Rows from block 13 of a small masked image model, named by matrix and row number. Rows with one number within an expert belong to one neuron, the router's apart. Each number is 128 + 32 x the weight over its row's rms, rounded and kept within 0 to 255. All counts start at 0. Numbers have three digits each.
After each expert's rows are labels from the 100 images, of 14848, where the router gives the expert most weight on average: "patch colour" is the nearest of a few named colours to the mean colour under the peak. Only what is clearly more common there than usual is listed. The data: photos of plants and fungi (iNaturalist).
# router: router (model.blocks.13.mlp.router.weight, 16x192, trained with AdamW), inputs 0-191
# up: expert up (model.blocks.13.mlp.up, 16x96x192), inputs 0-191
# down: expert down (model.blocks.13.mlp.down, 16x192x96, transposed), outputs 0-191

# expert 10
router.10:157097113118119142162073093168108125099151115171155080169086093136095152129131086162111185196102123179142134120106190142140114117120106144083092107094143137081173101135148132107136135094120082106143096153062114121134117113148129099163144077161111112149107081150148081083162092162113118163156135131166111095095153117172094153125139128091151189154138080176135103149149131182122098223072152144070148169163070098161200162062158165101137134170082116067173185191154109124098137138139089136128111105141187171152111059079157117150145181103146136125107120147098162102144114147155151132
up.2:138131149058113114165187103134130165144153141138116194170148120144190147147170130170178157167128160127122132136102137148100129132079140107123191083138065149136114157120142138214151141130128105124099091161128136169094097189146164173142138164173131120113159107118103058114139097091111136156163207133126116164171155146154128119094104147117165105129081121074090140143102076106117125097154076098122097101088121112159140126116037125117096103115135176154127155164167104115195179113166077125067161137089081166124155184121070166105141127188141105106108155148148064089100178105147071106
down.2:128090108176150142121050182110116095125169145098125041117091167111094161140107121128113118087111137123145123147142128103159140116186112072094054167115146129142104133151082116048103123135102151154153142108117137117119079133128140130098149111160107103139106079113192162101151130130146200106138067113159093103114124115039128165134130157149070142078163129141135113110162139151151139103119164140142156101141157128149105124114241193102166136144120076131083081117107145196069139151095173120177088133190149090127090083161156115135115144097098116158142135112070142137166088141095187187
up.3:199168131076117060116162127162084193178202152148159148157110124122125170104137158131102126094112151138136111133145139082087115109093128086105092159132138119210131114135080193127142116147178161095092125195123136146164159148095086074107150080100174092069104135135107151138094129177120167093157114119158141130101150099142162128161142142164140180154136083101100155118149178178120158120126114089147084072147132141075092122135192146142103105158128173118208152113144128160126167148105056169160135151100158082117132152208167080154107119115084095150150114134116141114106170122105180186
down.3:147103178162086166119066149139139104033115111124071080143140145122158084139147088113145117138137101132118132094128111159156148094135102168140180090123132073093092098067113073133106122089097141145166119072137107076112078115126159166191139159142083158202104142145098190116154110098142117188106079107147110155117128103134107136108082122133064065122149138089147103119084128073144096138162140156110171156128137086153156151119042108083163111107112097163033096159101157133128082158133195096096133107127132118173092150061139169106114112149121135114131107100120151142131082159139062094
up.4:238127144132108131103125113088141137126155135166066126116112119125092175129163100067158125112185111142120091144163075127105149145150119136092127128127119122215112092148126105122136118157120154151128037047073118170143126068140094126123104104140114160145148090107112187090074145133123163134142142189120165110164195101121148131144162144182129144131125132139143101171130124095181115066145193113099093113121083172108177159105129119136128126138029124122144157093121146122108132147161191174211105077142154053074120161164142130157151106118112147155106141085165137171172142090125123132
down.4:110152135086142158181151129144133074128085135107188093160128100138160146141130091203116111183054112148121129145121096136125140099140140105138150146101103159104158194161100179121111150109103175112100131167157127118063087108149152082210193120130147159150158116158147095139100160097175086094129131172156065102079091099152160110096153176082116127158145120140133114144152152149135120145083075094165106107113191113123165157130165135143142116125166099148138122166104058201149180122121072095112161178124064160134085071125103130069159179140088095078111127110124165122075146137183168124
patch colour: black

# expert 8
router.8:143093150132115160103142131132118142133129138140127145054083091082140150127095168112056131150108105100124137118133077144118165137134111139145163137115137123161103147083082126125069103125029116129172158150099115158112132101096136153093131200146108131147158193117116146165065221182165169108131109146181195149075163126193126151126109137151151095091128205098113156172112164123119133139188187130150114173151080140191140123132102120130069130134156081153135114142148146149130090165087205128038124110142114159082115111143155156131167142153115146123119058111101137079135112182077140121
up.2:094090092057125145122113139194126130108071090110079120176142159078079127146097105204146126153114143139072231158169159098093063107149163131137112129159124142131146137076111111161162092150127119074105100142151121112119135115119168106110088119116176171109145139087118124146126148095133133049080164101121137117134153110102136108139125102165117121098108149153128113092116120140191105141129097113151088096110083152163072167185159111108221112084102127119136126051098107145066234126074098159130156103080184115082138134159095113097122127137111131146120118132092067086109113163144136137
down.2:091136124079157097145135152138104142099151174084179100068092093108177145113134110064115123123140166145107069133164173105092128120115144131131097132139085148141146182107095101123070189116101174179137143099146155141125143107141150097177104145190180171090109192136141144107099110132106191140134175136142106066169129139166120084129159086132118180158128134140159126108167140108109191184221066169133104177181092077139165115135111089164124156189104106110132119137138129145148075146084067108109080112118058127157090108120189203105146128126146088111163130151156166110080120138141136136
up.3:123117167122133152127122137113105077190086088116129112036152114081127110135136130137111140090102146148100132102172110185127145117103133148135092113115105109132100105094092099127132156173108119120148131115119125087126067089068175138148122066127133117152147235116124091129077152132106140111116153165233152084118173147170124105089116137145185068173076158080125094111185143135129175121130159146187140119092097131182201121146148186121097144108136110061098133090124107078149141076079127132170106133132194134085154139124139121113118093078152158153166100149079137123151104219142129109
down.3:111166194102103169144171092161098152226166133102134126161138152083167124147149139183085107085126136125107154139106129056171109155135149135179123183163133159149164130208139097212127122115171156108157139137148147119139157132152136150132108118174169128093126182157096102111038164084120184164129130142161137135135088151094184140161123187164086102110078153131164133104143185096122140101111116144138112128100143160103151077099123102192083139130139135061099081154101148136129156073153107145130171137144067115150128159086205102097101143182167130173133131143100161135163136134183121128
up.4:134106100220168115100141166084075175121187095136146100163126151168094084122151127199093171111176129126092083134104143139100115107102105109135141116154100134137154157162156116196162135084091133127107122128118106078140121083113113195087110128109159088176157069125114152127066184096136149106081175079150152107125108129089103170147118100123093122063112155183051142155122157119136112135181102131116112157138142122171115135112147160101143167093131123084124032087141105150133117134115164129126143094131114078122119153131136167098112125121162150190085161093209114138164035088137096087
down.4:152155139165130118149149166238139155156093135145150156054144091118197136107118147083158125122107188140110156109130106132107169151112103152138157155146087094117172100144095125150102142096106168135163102104205175138120126157166148134146174111166133141091143053115115150092114140102131151165174152102140111179151136104152168160072150117125147110153117176166212127166057159138178150192086160137141066132147085139159150161145118110162103144190116154109165120163088162084132122156110172156064150123082065127131124096108152166135154109144088108084164072148115140107055155097121143155
patch colour: brown

# expert 6
router.6:131086126093104165121160148086107132146127132126124130096101124051111116092117151139145137115155124061126147109137085124042148115107131105123191138126050103171132145125116173091115127149112111149143123130082132143098134151121104141105095204112162163160137148103087193186144215151159202099119062129119124159104133125161117139122170094143109083114150147139115151126149152118144136107182172087135153195105095122165026149142120118122035100111101111163108159116105147097122092183149214108129100082153130137111068147132103194108136152158118082107113085099139127180155100169098102084
up.2:062102121182145100128118104162139103124093086106104127102128131183130152143136144091068098138195122113109167116105134072147134126159095132190128169148110130085132191068116077217158125113166157121069139131098081089122119094151129135153140126104128138077080112159101157116154051181082151101098072100072142144129083159134154079108148137099091173141176094111124130124115137080071147129095109088111078148152139120099073150147100123163113145102190134213104124082124150092109122069139147170154108134078123087105099152146173120095140054152150111114158167097160102134066132122130085131
down.2:179121095172097130130157121108127165103090095094125157155126154141121083144119134187143187090085147130147120167130153112207161093091149046132109208170154155099119105129104116171139162107205096102155102132108159090135116187122115119114075083097119124077087110099107118153085104030152088163104145094128113079099182152097117118098145132113141157158076144153117102091144108142179123124025077145150137128085121123127142134142168080143136102078111123117151110159095170128115065148130079086149192077115144112146125150149154073090120168113111071122121153129138105110119095108158082169
up.3:170132073094125118142133127141129101145107076144156109188141153046118153121058097092130158144085180129118102157153078088142103118155161111136197129094202136131108153105113132162096068116224154108156179132099083157090091093163132158088078100122131078150108143100136159104122169160119111141127143131202086142102146109135163098073140107130123105140147068129126105142205149083142117076101087102135109110170141155164090166183154135140156116096122054120169171139127098119161093153127101137126159140136160213101126110122130098112128147136100157109162101098152158175163165090086061145
down.3:128141137083103141116151085101110102143157116094072132170112077115104119146147172093136146142178105115176105148066144110079153124109138168141114082090122114188181123132130088083104115136143149143070136153100161160138173085085137139122085168130118126121126206082123075193117133119113164121118146160100123147172133132098063096102122185159115124094062139241103111117076095145136113129122127135118136137056138089189118171116154079127091060127149188104097137137156194128127179127130115074147123163104146136151120078130140092110118127153154124123082071183184163150186114112122176171
up.4:153152139113132123142122106148110147167069185114100109119132165131119163108116142091183102153129076156125102074116099215130136139116124117174172154174130140150133085194091100153128128152203155126132148099156089106132114113185111156118114120145143157116169126140100109111105186118057179110096127128201120098139116136122153111070174071102138144119124059134133136123145075156130174096126202126134183176086221119135095185137107170125119136092134086185081125154188114104143114122132075129178125100149179155106139131146140145159105065120159111123172205148166125114064145123180099122
down.4:085103159113154143138143193042201162064134188124124128159132134064138170137107134126103068103126132141142142169128128158063125131100137121160161119102135103137110169095186139172107057123146158178171179121158133182098128113130170182160172128120127146093139091139145112163073114161054149121135141155146077098095061110122165145126148136156114137099127160139112140115084104161167121116153231118115116054138164120115096109075119101142129178174110130103138144096129063146149151105088186120109111133137099133170108160120144108113133068138119115131028108142125162143084150178106133133
patch colour: grey

# expert 5
router.5:162116140081098199121089131128103161155086157092107129060109102095123105121112130123178099114149128116163102085128067114097148147142089128125192132138014133112120087107110121169091110138161127154109101125113128096117137119128116104084089179125112133156129122130134126136139184130155204109081099149145100169102138132193097100116164084127130070160151165142129180115168104123170110125171201117144165150128125059097040155145089112107095136145095115207173094141127111133144112149226196138151081092144137151093094120130092170134112162183098121122133064118123128162164104156145116089
up.2:172118084093164122121202161120124114157118137105122129189181098181140158123115111145147151149145108111113125099132171134139133126154128160099081102152214111124164147144187115087107153113101147109119116171180131121114128125157112089151150003142122118147113126105131120151122102103142041127069142139183136130125133102091106140168171108134098195124082115160138163127135106111129127129073048138133053119145091124184161179124139128104226139111122111068144124107149121138137126175081060113091063070139170114138077137097141121151150104044153122110134166109164124103154145094122140098
down.2:143120089087156092092159082085151126110151146154161150205179150160169177178124143124097134122099116162115148095129098151184130120167092170117077127098200132086149150134167083147135115125158142129100124143126134114119049166117116116143193045102109139103150144112137121070146069132095063094151130126118125076123137149106155166157147094112129131121081083107101125122152145114106107121025006102130095109145134098114118148115124128119228133133125135110129121106114126121105140099127096124059143117112121150184088141156172096115148136099143138118165229125153122130087135069108116093
up.3:140114158190123116115146108068081129170181131122128103208137128109127125095184092077140106063111062145134174102075069195112133113128152133118119109158123131185072153101157086046116095128190106128074106143091093121133120103062126118085111096140068154156119166145125161104135099182117116158100087138165094174149184065062139157106149111122124127132097174105123091167129182129135143105102112088094109161132078070167115169134115122118094115107139147122109139128122091127131165143107095105121145085176112171119115098096119099145147130106177102101130113107043109070144149194094164121
down.3:167137129161122111097115113107196147129093104089102170103113150159093147077101192143043129129115162156160099198133112142144139119135186068150092180079124120142140085075174157148162140126129140125140132129087146146135158072120132128090170150144118145115074147081084109152101111091137112104098097097110074172168084141089112139094113134133163114121160193073127155169113109130063105118099157189178129160132174173055097141101040161134116206082174138144137142135147104131121088152145090145150113152112112131158132140149134171112141173170099148120132069147149104109174145099156039119
up.4:164118190167146124139042139110103135108187171129181144157145096083109089089078123137081139086112084141164149071151085123126159139139118088108179159135140155149124086123139167128134136105199063140164130126102105112092151078123102087115121071125131133107132155106116140156173110113156119135138112118159118184158150090059074158162118134100104085087151145088111144153080076119082128133124064102149118187134128121114161123137142153119126140152120164124119120104128074128134067152158054102101190186186142146082116134133113142198165196067151121144055104152134144080082111185104119112
down.4:152115127173141153130088163130144163120041143145043146128170132114167136116064107094086069191147173124183131135140137190160103087161146140202116127121098090122122114114102078179131085127170151143092144177097179075131125087106146120149144138144091085110104162114129128109080176104094119180153090131122109110129110142103126166111171091145118075146163201163130168148141154151144160166085100146132154168136124106079103159109128095114105144174166132146121095255122131165097176119142118113173079177120115134114129135164120177133158115167159157115158088164141057133141118121113155164
patch colour: grey

# expert 7
router.7:178097129127126117151087078132067118102104133170125179215112090131122135143122156138107187124119074101098119139088194118159088100112146132097066096094158146146151134097153162102111117119099115124142127070084156115146149155127160088171141064116120120155092043140135076077095085135160082132170137125110113124078099119194120144175156157116148205124189115189080139142109145112126090130086120154158165154188108096169154138117118141169121110201047128103126143171138112139130127112174074157115113095124152169153128125109198103091182147069131142113134145115168138181175131127095119153
up.2:123135162127158226131160167092070032104082147142120160134114131172119127150158178126184122142147105122087100176124172137189137127135139144122122147129152145178156142142135139162127132165125154122125176122105123115119218125171112163167104153116072158134150090115153175095132109113085125144125124066129144120137121190144168179162096199096093113143171195134144109209163136094126117125079124169136120122068126076089158165077131106135134128158102105151118117143129102156126134118190124150076165130119089171111188129081148105135097126158141130183146156177184142043177161142099106141
down.2:100131145199111015125145070169165170163119128099122081087160116122053140126109188139132093172121128137186113134166175140138113082131171082097130148147061119098105100123151176123176149121088122132120119090149132071109078130155152135085175092083126096120100113099155111141132120108104161104146116185131119102093111128150069124092137146118125150136105049106126148120091143070103148134172109092105133117118200160088125147200122172118138092141090143097166182146101083135105090179112150165187059104112164107194116136110165106116109147150138149097079111160112150188134119112109131091
up.3:111170177182133137148123137095078164136086155133082109085102152197117134137135136130106117103154133131168173027078095178152148165141187099129248137124097118083117131118157104184154124097106103144127107138089153125155107089145104116163194084111088162162154186081121228112108162119074160146150173181100129100100129113151132136143102079110117096171163124145123134118110150144123155086096132086120140118114089093074175103155113112104092143136139121110166122127111073206133101147147109112137118137168135162121103162092126025168115127157155118126111157109129079131131095148137130095
down.3:192168112170140156078093068154140145159127142112104125160114142162120082146158147140202115117107118162132168099115129111167166122128108203146146199118140082117175067134141151208124140169087174145150093106090161097066182103092105083123144053146101157152110191122158156095089131132113103112159102159147148125153122102123144138144094081176123085124104130164141162150126158164121102109109119100156171170111058111165098198124197115136159146111140128163152101126100151167138099103108132091132131139129118133139113180111113088111136109136130170144093236130111079146033114131170106106
up.4:155133098122105255127158122148145160156113114123108137117119163116143127146120075111083176091116182186150117134164106089077132151119143138171131130109093063169100095109137114133121116075117106136104123110133129138116118110122122107143117096151145129086126113139146145214113118124143161097135203146130136178052150097059133068183112110129133125146153079143123093113146105100107114093147115058143128142083155128155116098165072120098142116141157162093149166211113137128092105145155127188214121139090121074141145150124127126108110142130137162180112140121105134084110113148135110150
down.4:158137114095152006135107173120109120168150154149142143129116097161154121115066153191146024151124070088166163091144121186154146117120125144125115124148111168104145155118096094119130084102106174108186073140100116139095142154097152142120166178099187093171131171125106144091151196167094102129123070119142123098207122104211124162121119107154132093102144161098119158140103199188159113147142129138120102114152125108146120135120149059137152137124132098154109100094169096127176121108094107076044137144176082123112128128129114127081146161135162145120165130095111109203142104133154117104
patch colour: black

# expert 2
router.2:120112096098107090110110116087125072117078095123100093116141120123095098118101078114104101105111105169108125122100144064081122079143104104107093094123130070097145085086119094146142153117134062121110129095119110136073117084143117145110143072119085103086107067119052131136137072106141073119094136100106098118135155111078092172068117116145073143090089086112088133109141072102096085119082177089090090068126100108154200190112105082132168135162110108089130152027143107133119116146132046112132131116122135088089130107102101091086136051112151115125074160088112180099131145098118130104
up.2:181130158155143130182139102163173111155116097178145185121185089147185109160086108148103152143139085130087200073208103130119078137115147072150127120157136102115132094106135107107190110125133084148166069145124080159146112124153139169121101073135167047161107103155123082118090107099112114184160110165135080150119128095147161147106136103138089144084158162153119108146107119104151131118158089127067144106119129184098138156131155197122160166192133138127190160099116143164130115135124144134146207079153119088123118178133104132137086127111153158018077130132147091094069126128164135130
down.2:139089047067119109160124129067128135117126139029129156155054107103135137077127104096078078180102151139080138127059157128099132148095098060154142098132098115178166145148174137164134107111100142090088159083124123174132158184109132129114124172080137146099125090129135140144162157175158059117107165168071180100147131102122179091117096130105126160070104127178092090113131143102119109165128169068156131123110167164149144116087141091121122135081147110191125145110159141103160109121096128155130136124116093136108061143093080096077119101138051144100118128099122198115174138184120123123
up.3:041136143138134117159088159112149117125094141102127100055190162215110099099089137164190176133168094130125123105106161158127130122123170125113114154075148142127111149150121094130168101143099142108136134117178173150148108175167132106156138142112147157150106079199166065169038148175146155159130037161125126099082115146073118065122170115115120144131116111129175100149094101100128180108088156173109088131117095097152138186169070149108060145148133094104080127160157127174135093075116143133123093117111153132118142116156086124159127141183121150071159173123104120119133069165083150137
down.3:153185096102145126076148110159116112109155114153137140135075147052145160128153113066091061136131149082122097157137153098096121146083058099159137133134140143139129076100135162087092131104122098106125086104124091114065166101105119090086137108118114092108126177052070171100157135135139072126136217097126154139190112131183135175179108143153165145101135108141173131112122144109129087130132120085133120118136156186103141062134166123167221089080114181137179142085109158076103151166110096130166211169097129123145156098144135112121154127147155141163091061142112136143153121105113070126
up.4:110084208163145099140106100145154127082126145136100052136152109103107106120118148083102094120116113135149161085114114091188107121173144159117122188094144117075139149148146119152094117091122105132174099173120103108114101009145133146123094119137099141112118138117124066133083131155108123154110100136146085151098194188146125119123127135169159180177165211169125128173178133122129120182189122203078092147134147126118138147129138111137117101113133160072120142141103110135205081165123154124065152139174125062191141132152081157156129179157133141116104065111151109136042096144102129118
down.4:122087141070085167121116187136124117137136125130161163099093137150145135155133109194184150074136098107115089142151165144096144098110139116130152055170157184103084135133095133096082168172164112175139116116117149141199134171131143105125165073150164072148148116119106216107185087139159109100131195148138080138163114121078090065124155075137143145082167060090085148111118099160116171059114155112165119119114112084114093133157116136121141150128099125180110088096145102093123105100143133097195151163102117167146150132100157150075154120043139135157103138153076180124156109107140141063
patch colour: black

# expert 11
router.11:204109127131106086096137135166111170126139150132111097180081069146100154110080107143106177129110107211143091098149136137162124091140134158162082109128126080112136124102113146158160133106105136112119117199119130151172076180128130102137130028112077090121151119127133095124122091113130080082116101125169190089127112129140110124217101159090194174141074117103122066111147167160078104132106153081084068094123126129137193127165116098126191121166119118086135128156129154163096120164134093118151076169144086144119110138122118066168153115096139108115103069080065138141167138173074150136
up.2:139103143117087141096135187112123095131169147123119129145134152179120076185162100118143101097040152100116064151159115103092091103078125136116155144090112113101116164102108119173117109096106130081130147102157050154144134141154149149129178165086159128161116119141175084209149062076123143060129141086094098128063104183073118102134139132173145178138130172158147091090074107127115168216158064097164135095177174105150134133102136169151133112174099149147137135147119079127171075054157115126139099135099120135165151151122152120097079176138159154096079107119104077140151168126145127117
down.2:119184087095128124154138093079150098137166125127138132134177115110173157124104128121107131096181062170109092138164133211099132140103152148160118088112168097139145136141122146061130083107118171109144158142136136145103171096078063099126103074130170104120125197110095144169083178190146134192101139170176131094158123117128161111159104159156126090138169056073114104160202106109134125130195140158151130150135119188100121052189090134078169140135149128144140178068091130151140151134095177121145104114116097137125157102074122137152172098152133150131210140177106158096110087111083132139
up.3:089082133104190143094097155158168117119141118121091113080088154114148204134137153085154076122153117181087169097090149155117093155088148112163189133072123112062152161142135118123068156141107114134112101087140124168090114100121143174150129125098097138137139121169153175155167107092147143137149167132138180111109151130148144182148126186130187060073118093136120108079131080101148102174072088106098161130104126162167182149108142154098149149191179116085219110158157119105102176078092098118094123165190182107133116120120157156069131120130184092106120160113094147151100123129192110136
down.3:157153194100057156070110133125131108097136117185150147149127088086138091139149155138116164110126168120123132128132124086078172092160119164058130078084116129115136061138136109091183145140161138115132136106093112128179165095211106118082105099169140113139091103087144110118158119164110118120165093147112065132098113155147105145124138126106112147111144049115092160198096134123107078070118140176092180133149105131163113122087064101141077100124100110097054188048196136095133152130150114104156127116119141134149150125113171140136121114130179177100105146152164084174119209142156190119
up.4:121159163045159095102106118107209150152150123085120098160169121100140139179153162088142068131086092113155138089185154134120113144132154109113103165099128135102128066183161175077164204125108119173169153164148142157098082142150132080114139130160169171116118143111199093116125117065088123135073136137170102127142133126102178151089159118123106150150153096147119113135153172131159172137130122134132146094165112117191109128102188128138149132164138203135210160131163110092113146134069145129144133113136117084172116162090083102157118117160097126075167126093115113098068188105079214133
down.4:157097127110062153126151109143113143105191132193134093172127069133174098101156108124161163180117114101111097102105110107084097086132094129092136090153153109111147133085158154145114142116124073104088084092101099110103177134104123144144117150126085055097074128129090154145122091186117058139147102161108118153089158137196082167132143060114110135172160075098106143162114121127108111182125082111089120195098047149130150135101104128129105084170094034097101165123099131127114130130143133083182112190120153125066106081092133169168102147130181106096142142170128101139157085175147107096
patch colour: black

# expert 9
router.9:135128136117150187129133125165101120117107110152131133057044148083107128159124110163155125148103132137134091131144081148097116133167099133152191094127008144192158126085017168176091103087156127109112087111149177146114134119117077095121103201123092118122117169129126107142108141145158190108126074171142137177102139126175103083094142111136151054127170133092098168090117117158112137122157130107129207154115090075114105156152138082131079149155140102178132108171152120168126117149167125106151097146098088178100124112142092118137130153188118089101111071179121113158111104180107141141
up.2:066153129115131086152171136146092054121133104093174175098123139113150147047119172147105123115154142103174198054165150129139131154130211066153138129112083134127094145099126126144115118149137076096143128132167143094110124165115158169113121116129119121172131147130164122125151112148113161164133117134150115084132123143082105111114158155162123142113071110107116133113137077109146096080149150137111154153073165164079172154134154178101149143108201167184088126140106103108129133164066091148101119089150121072191177111148155148112118103217086154072151144157148076080124111149232090084
down.2:127077157185118134168110098138138194093137141137127115100121165130145105108153141164106142122173139144109115139086163195157134149137117085170160176162163129104069185134144111148166058162109040114120066137103159154132108149089134192127148099059092097108129135146111129187135106094136143177136144129122115172162141156105127139114108115123187154130105143098157121114135182131117196139186160148166079148089105121137113067127096136106165120108136116127082143146112152088227123103092165105163084150171183183129141193144071098134100144107133157126181205145128136179191120142085127140
up.3:123157105218135149123133118155132107208130168147120141113094128209117117162087073154142096124119129154141128114161131144203109116110112162111178100094097125073110128099142128116147117104040102112107132102183104109101077117164078146108123070145122134117142144089140095137227151144143155120128133099128098106126109129155133097132066127133097135092102106155119134083121132164150122118141114162132178119142128136066166109128128150139194152137139103115156080104128100098134139084133019129000144170152137143093095128122152238147148128099171131137137150124136112062089149120121138113
down.3:076111122184155161133133127162119159181119134131105115110117167212165125139134134136161062110143194177087135126091146129162106107127143134081179116079124148186153073160122143148108125143138132110106103106128162115167097077184108163116112156142098133147086172102182109131127216131153132117173130141133119114136118134107143169112152109083118124121105133128162130176093185159155134124137156143109206120125070196137160172136131097143128124140145145052097092082148134168137145085160062170014093202127149146105081154148142176124100111167112153093163128122116142096074160148164163177
up.4:133118101122108071122205119124126113099158146137110135191104134139090167060120124161131145104173120063163182153118102113167111136103112118072154133135255115178164133151211117128152151193117144124119143000076110133127149119191112129128104124117089176133139161139111138125126094186133133172102174155117113134154165138128138098104153101152112064113094186124132118168087169086169136145106127108084126099127136080108090089098115102106111120102127096080113185080150114135131099127116143140095098118130138082113112130116118145099110103112151103174088155090109126130176154104129042152
down.4:175110133163141117150166084139153136094148131088177148114117169129183120107119187144156151172131138096122134055132109147089101134091133100183139178102140105149162084118131108146104052142146126144179131185070117106130111081134157186150123131077156088119102148111111159102095155112121175107152107125203102122158144090146176115088138071106206126153142151172136125160105076185128159150136148206144114116143103102205141149096127124144050125151172156119104145120091108082127161151192160112144129164156135142157152144160149120144126144139161188087202159084167189095099124110108188086
patch colour: grey

# expert 4
router.4:194098074082112102117090089142092103137134107118099129173156137137120193121056124120156133125131154160165091101081163094114057153129110114113084134128143134105109110133150168139186135153133139138111107134129116134093088107165155132048107043180141147138106074109095126100130075166106065121065104138113087141110134122128124106098097107096171176105083057139089104172082170072168137139062194089078086116167136151155171085103132104121163057128124115102134148093129147137156133139117096146159131071112133103083118126144090094151165139090163120153175091141105146099130191177083094107
up.2:113122154073113193156130167111164097106106130071185107137140132147148101120078109124172143162114162122150097158133159136094097145123048130124144069128075177107149095094093179170151142109121157113119153178158136122074113140131161136151130109108102181115134119142137162162133072110107168129159166112163119136117145109152134128139130159098105140161186105061101101123114080162098062043187106198141092081149148139128090129111088096123116164151150141126040194169141124195126210123156149094106099117154155154127180103140070136085139161153125089117119167066156121146120181123144152077
down.2:154130143194164084144113114140123165160140071186105145128091104097138142091196162140097176077179106164165110073118071103167150101192154087128050113085138106119144129078145100058049103115144154092135157138100117153113112109118061111123135168115113093160136155086081059120179154084136069175067084113122144144111121090140157164141123100157127119103118083180109170155155111118105100143084152114111142125105112117132144118102190108172135163140129126072172072108109137103114105132098131074037100097113124144076124099117108136147091103101167097093086097149134159139165099152128122133
up.3:058091179122135129167167082112113083137126141119102116168120170127125152170103124168144149050204170113113202118118134127116101116138174090157090156155124127133161132152127089123165169114149074177126116133108156145122089132150097180107142124109112128080145135129094130066126116163130130142099165137114080108141083112142164178115138082100151176125047196188143131180125092123173199101134077050099130101140172172165117136133098161139113098116138096121124130061127135128102107093137123142151183112152086092123150163135106109111127048132255114108113122114139118145142149122170101114
down.3:152084100110132144179120160112129172123115141115140161136175169138159101115121122135115094190060149076134119108133144129140169138091109053142113152147103110142105132167119204131138103156086063118124154112181129098164213151140139131151165113114132142168152115138144141213163159141158138165125149154079196152181137142083134087139122159094100125139213089120117152059113125093088157145130172121099117166136109106054142106129115122188119145139086123133144146180138123114176051158133113111108120111128051148129108159107144178141194189129037134116147153128178156136097101167115085113
up.4:076150164113131160130078146098157144152160132132161147087074136091137102105142102092105122119168147110105147137147114179126075125167164083131031088093140082134114124101145139124107118118132150119116115107133143151180095119118156127154130121142156149154136144136125140088094194084134125150122119139121105107089156128174140063117135131101211190125173090095085115112157115137160145141212232096111102097096189147083070102160091163149118143046128141131111169154088107138137091161160146119102098098124144144118178123178199183054171131179159139113092128130126118155210092103139095128
down.4:167105111099114061126201126136148100152131113130134096143173129133151148115110198122124121117139118154081093156089147108142190140115124174110192177180048130161104233167155096142126071113142133110173155147142124126104154095139130080071142126108116129118143115098171106155172074121129115117152101112109163126131114142096154145139125109144061121119109150128195155119129145113077100138088000154196156165111091098201170183124159106159157104112136143156167092100106105130134108065164142133106148116114057139128116130147139112121122119077128103127169089127151125107073137128138147171
patch colour: black

# expert 0
router.0:131138131105135108074124074149126115110135140131108114135138119167120107107109073136117121130134115134103103091124092104150133114140103099081119066119098141020129098109143133081112176111105136122134129168146071118093154137170123101102133166137089105055113110125119153114192113088049113136130161111135131073148114093040133161119154098143149127153136053103144106115099113155086126093067032125090134104158102121122115122086126126116149085170095117080142205130128119158122124119112139161081060120107143115130140103120099023105082059066191087158105109100113145096061140080118114093
up.2:153163106195104127117170153093156154161145133090138098094168086071143097106148116112179125107075066098147083133151117116105195163118132103112069063109187101142106132061089133198096158041142156107141131091124120156141196075090145160125125089091102134093122109145117081175126140159133145108106078086138152136202122140167155147147179133126169106111120120115132127088125116161162160121148131139161082084107089132072130106103083157117110133148119080063120120098114057077174132042145154117125123143121113135075142093131173135157125105121111135111178163143114162129150084159060154128
down.2:136136140098109138140084099169111119169079080105119145126098130085083155200130133090162103118146162134144198188087114118044071104146092124128105141158169111082124118156145122156155133136196100141062100145064160093169060128129114127114193168126159196151162211109121150109158149042092082124120252126091136173217086138149110116142124120135153157145119096089157118149123141081085138135112135066099172139104140118127116179124097134125113098132136141154181108116104135134134097070180126130120112111161120078123098128133120152114163109113128166093124125142133118164136120118123108115
up.3:121111160146144147169108088107126163128121161152177114100181176192167086124116091148151123068189159150117131091157168151104129162168091112134210139108175110081107100098127079147122076105172114133105147129136112113148133052121112075128195105081146119152116131108126109086146140162140115110118097165111157175133100127147144123170112147068104131165104088140130134126098085156161113134154153091112250110139145138146157105140097095145198168105124106131197156096163104130146143101146069113114103132125124113095168122091187162173147107150185178121131161087049155155144071088132169084
down.3:102136079100105064073169134140080044107115115087147164081080106115138201096146127130131131147054122099146174128139085083153116116154152096150049204158136141171106133145145142141105207124123114100143101103126102091145108131114139158124124141091117113110106164114098141119168116124072145121077125117166108090151137147140147115098142128144136123104135164190111105067133175133105132081101084086131018177154125127136087172123147195167067151090156142118149154152092169153102095149133184132153103091117061075173113127138085145086100165126141140142149101109136081090068144124145107122
up.4:145093064097114124145150141119164121109202111130144148117128191156111136100156132080096189160138150132130148140153149082054127167133110147146174185136135075095136122095175100074117091120111135144119184124150105169121087136165051138132086161102135148088127166107111169137134133092144142139099146148142170097128129161143130186143163157172181084146147099175100110098068091099077106213118090105123139159142160123190114165097124124118117115108165120121167189184104186145130089181071175116070150130121133063119106158166113201110107070099167162115113131129120119076095098176127095119
down.4:143148207156108107054115148147145126157078146135075121124098118131127087128116053189106097097159130143144106101128124156219121140199118140129068056129095173148181147130140109196139200141113134105108084093077163096120153116088151122115148060160122125152095090134104106141136126143086113113177099085101141144086125136131083104116104135157087156110115139119086107151164156112140151101117106148141136149126121114094135130142059156086122126102097137112085077024111125146107168145171078106195075135136088166155162158078155116164091175176115111117156119135116119141169126099202156126
patch colour: black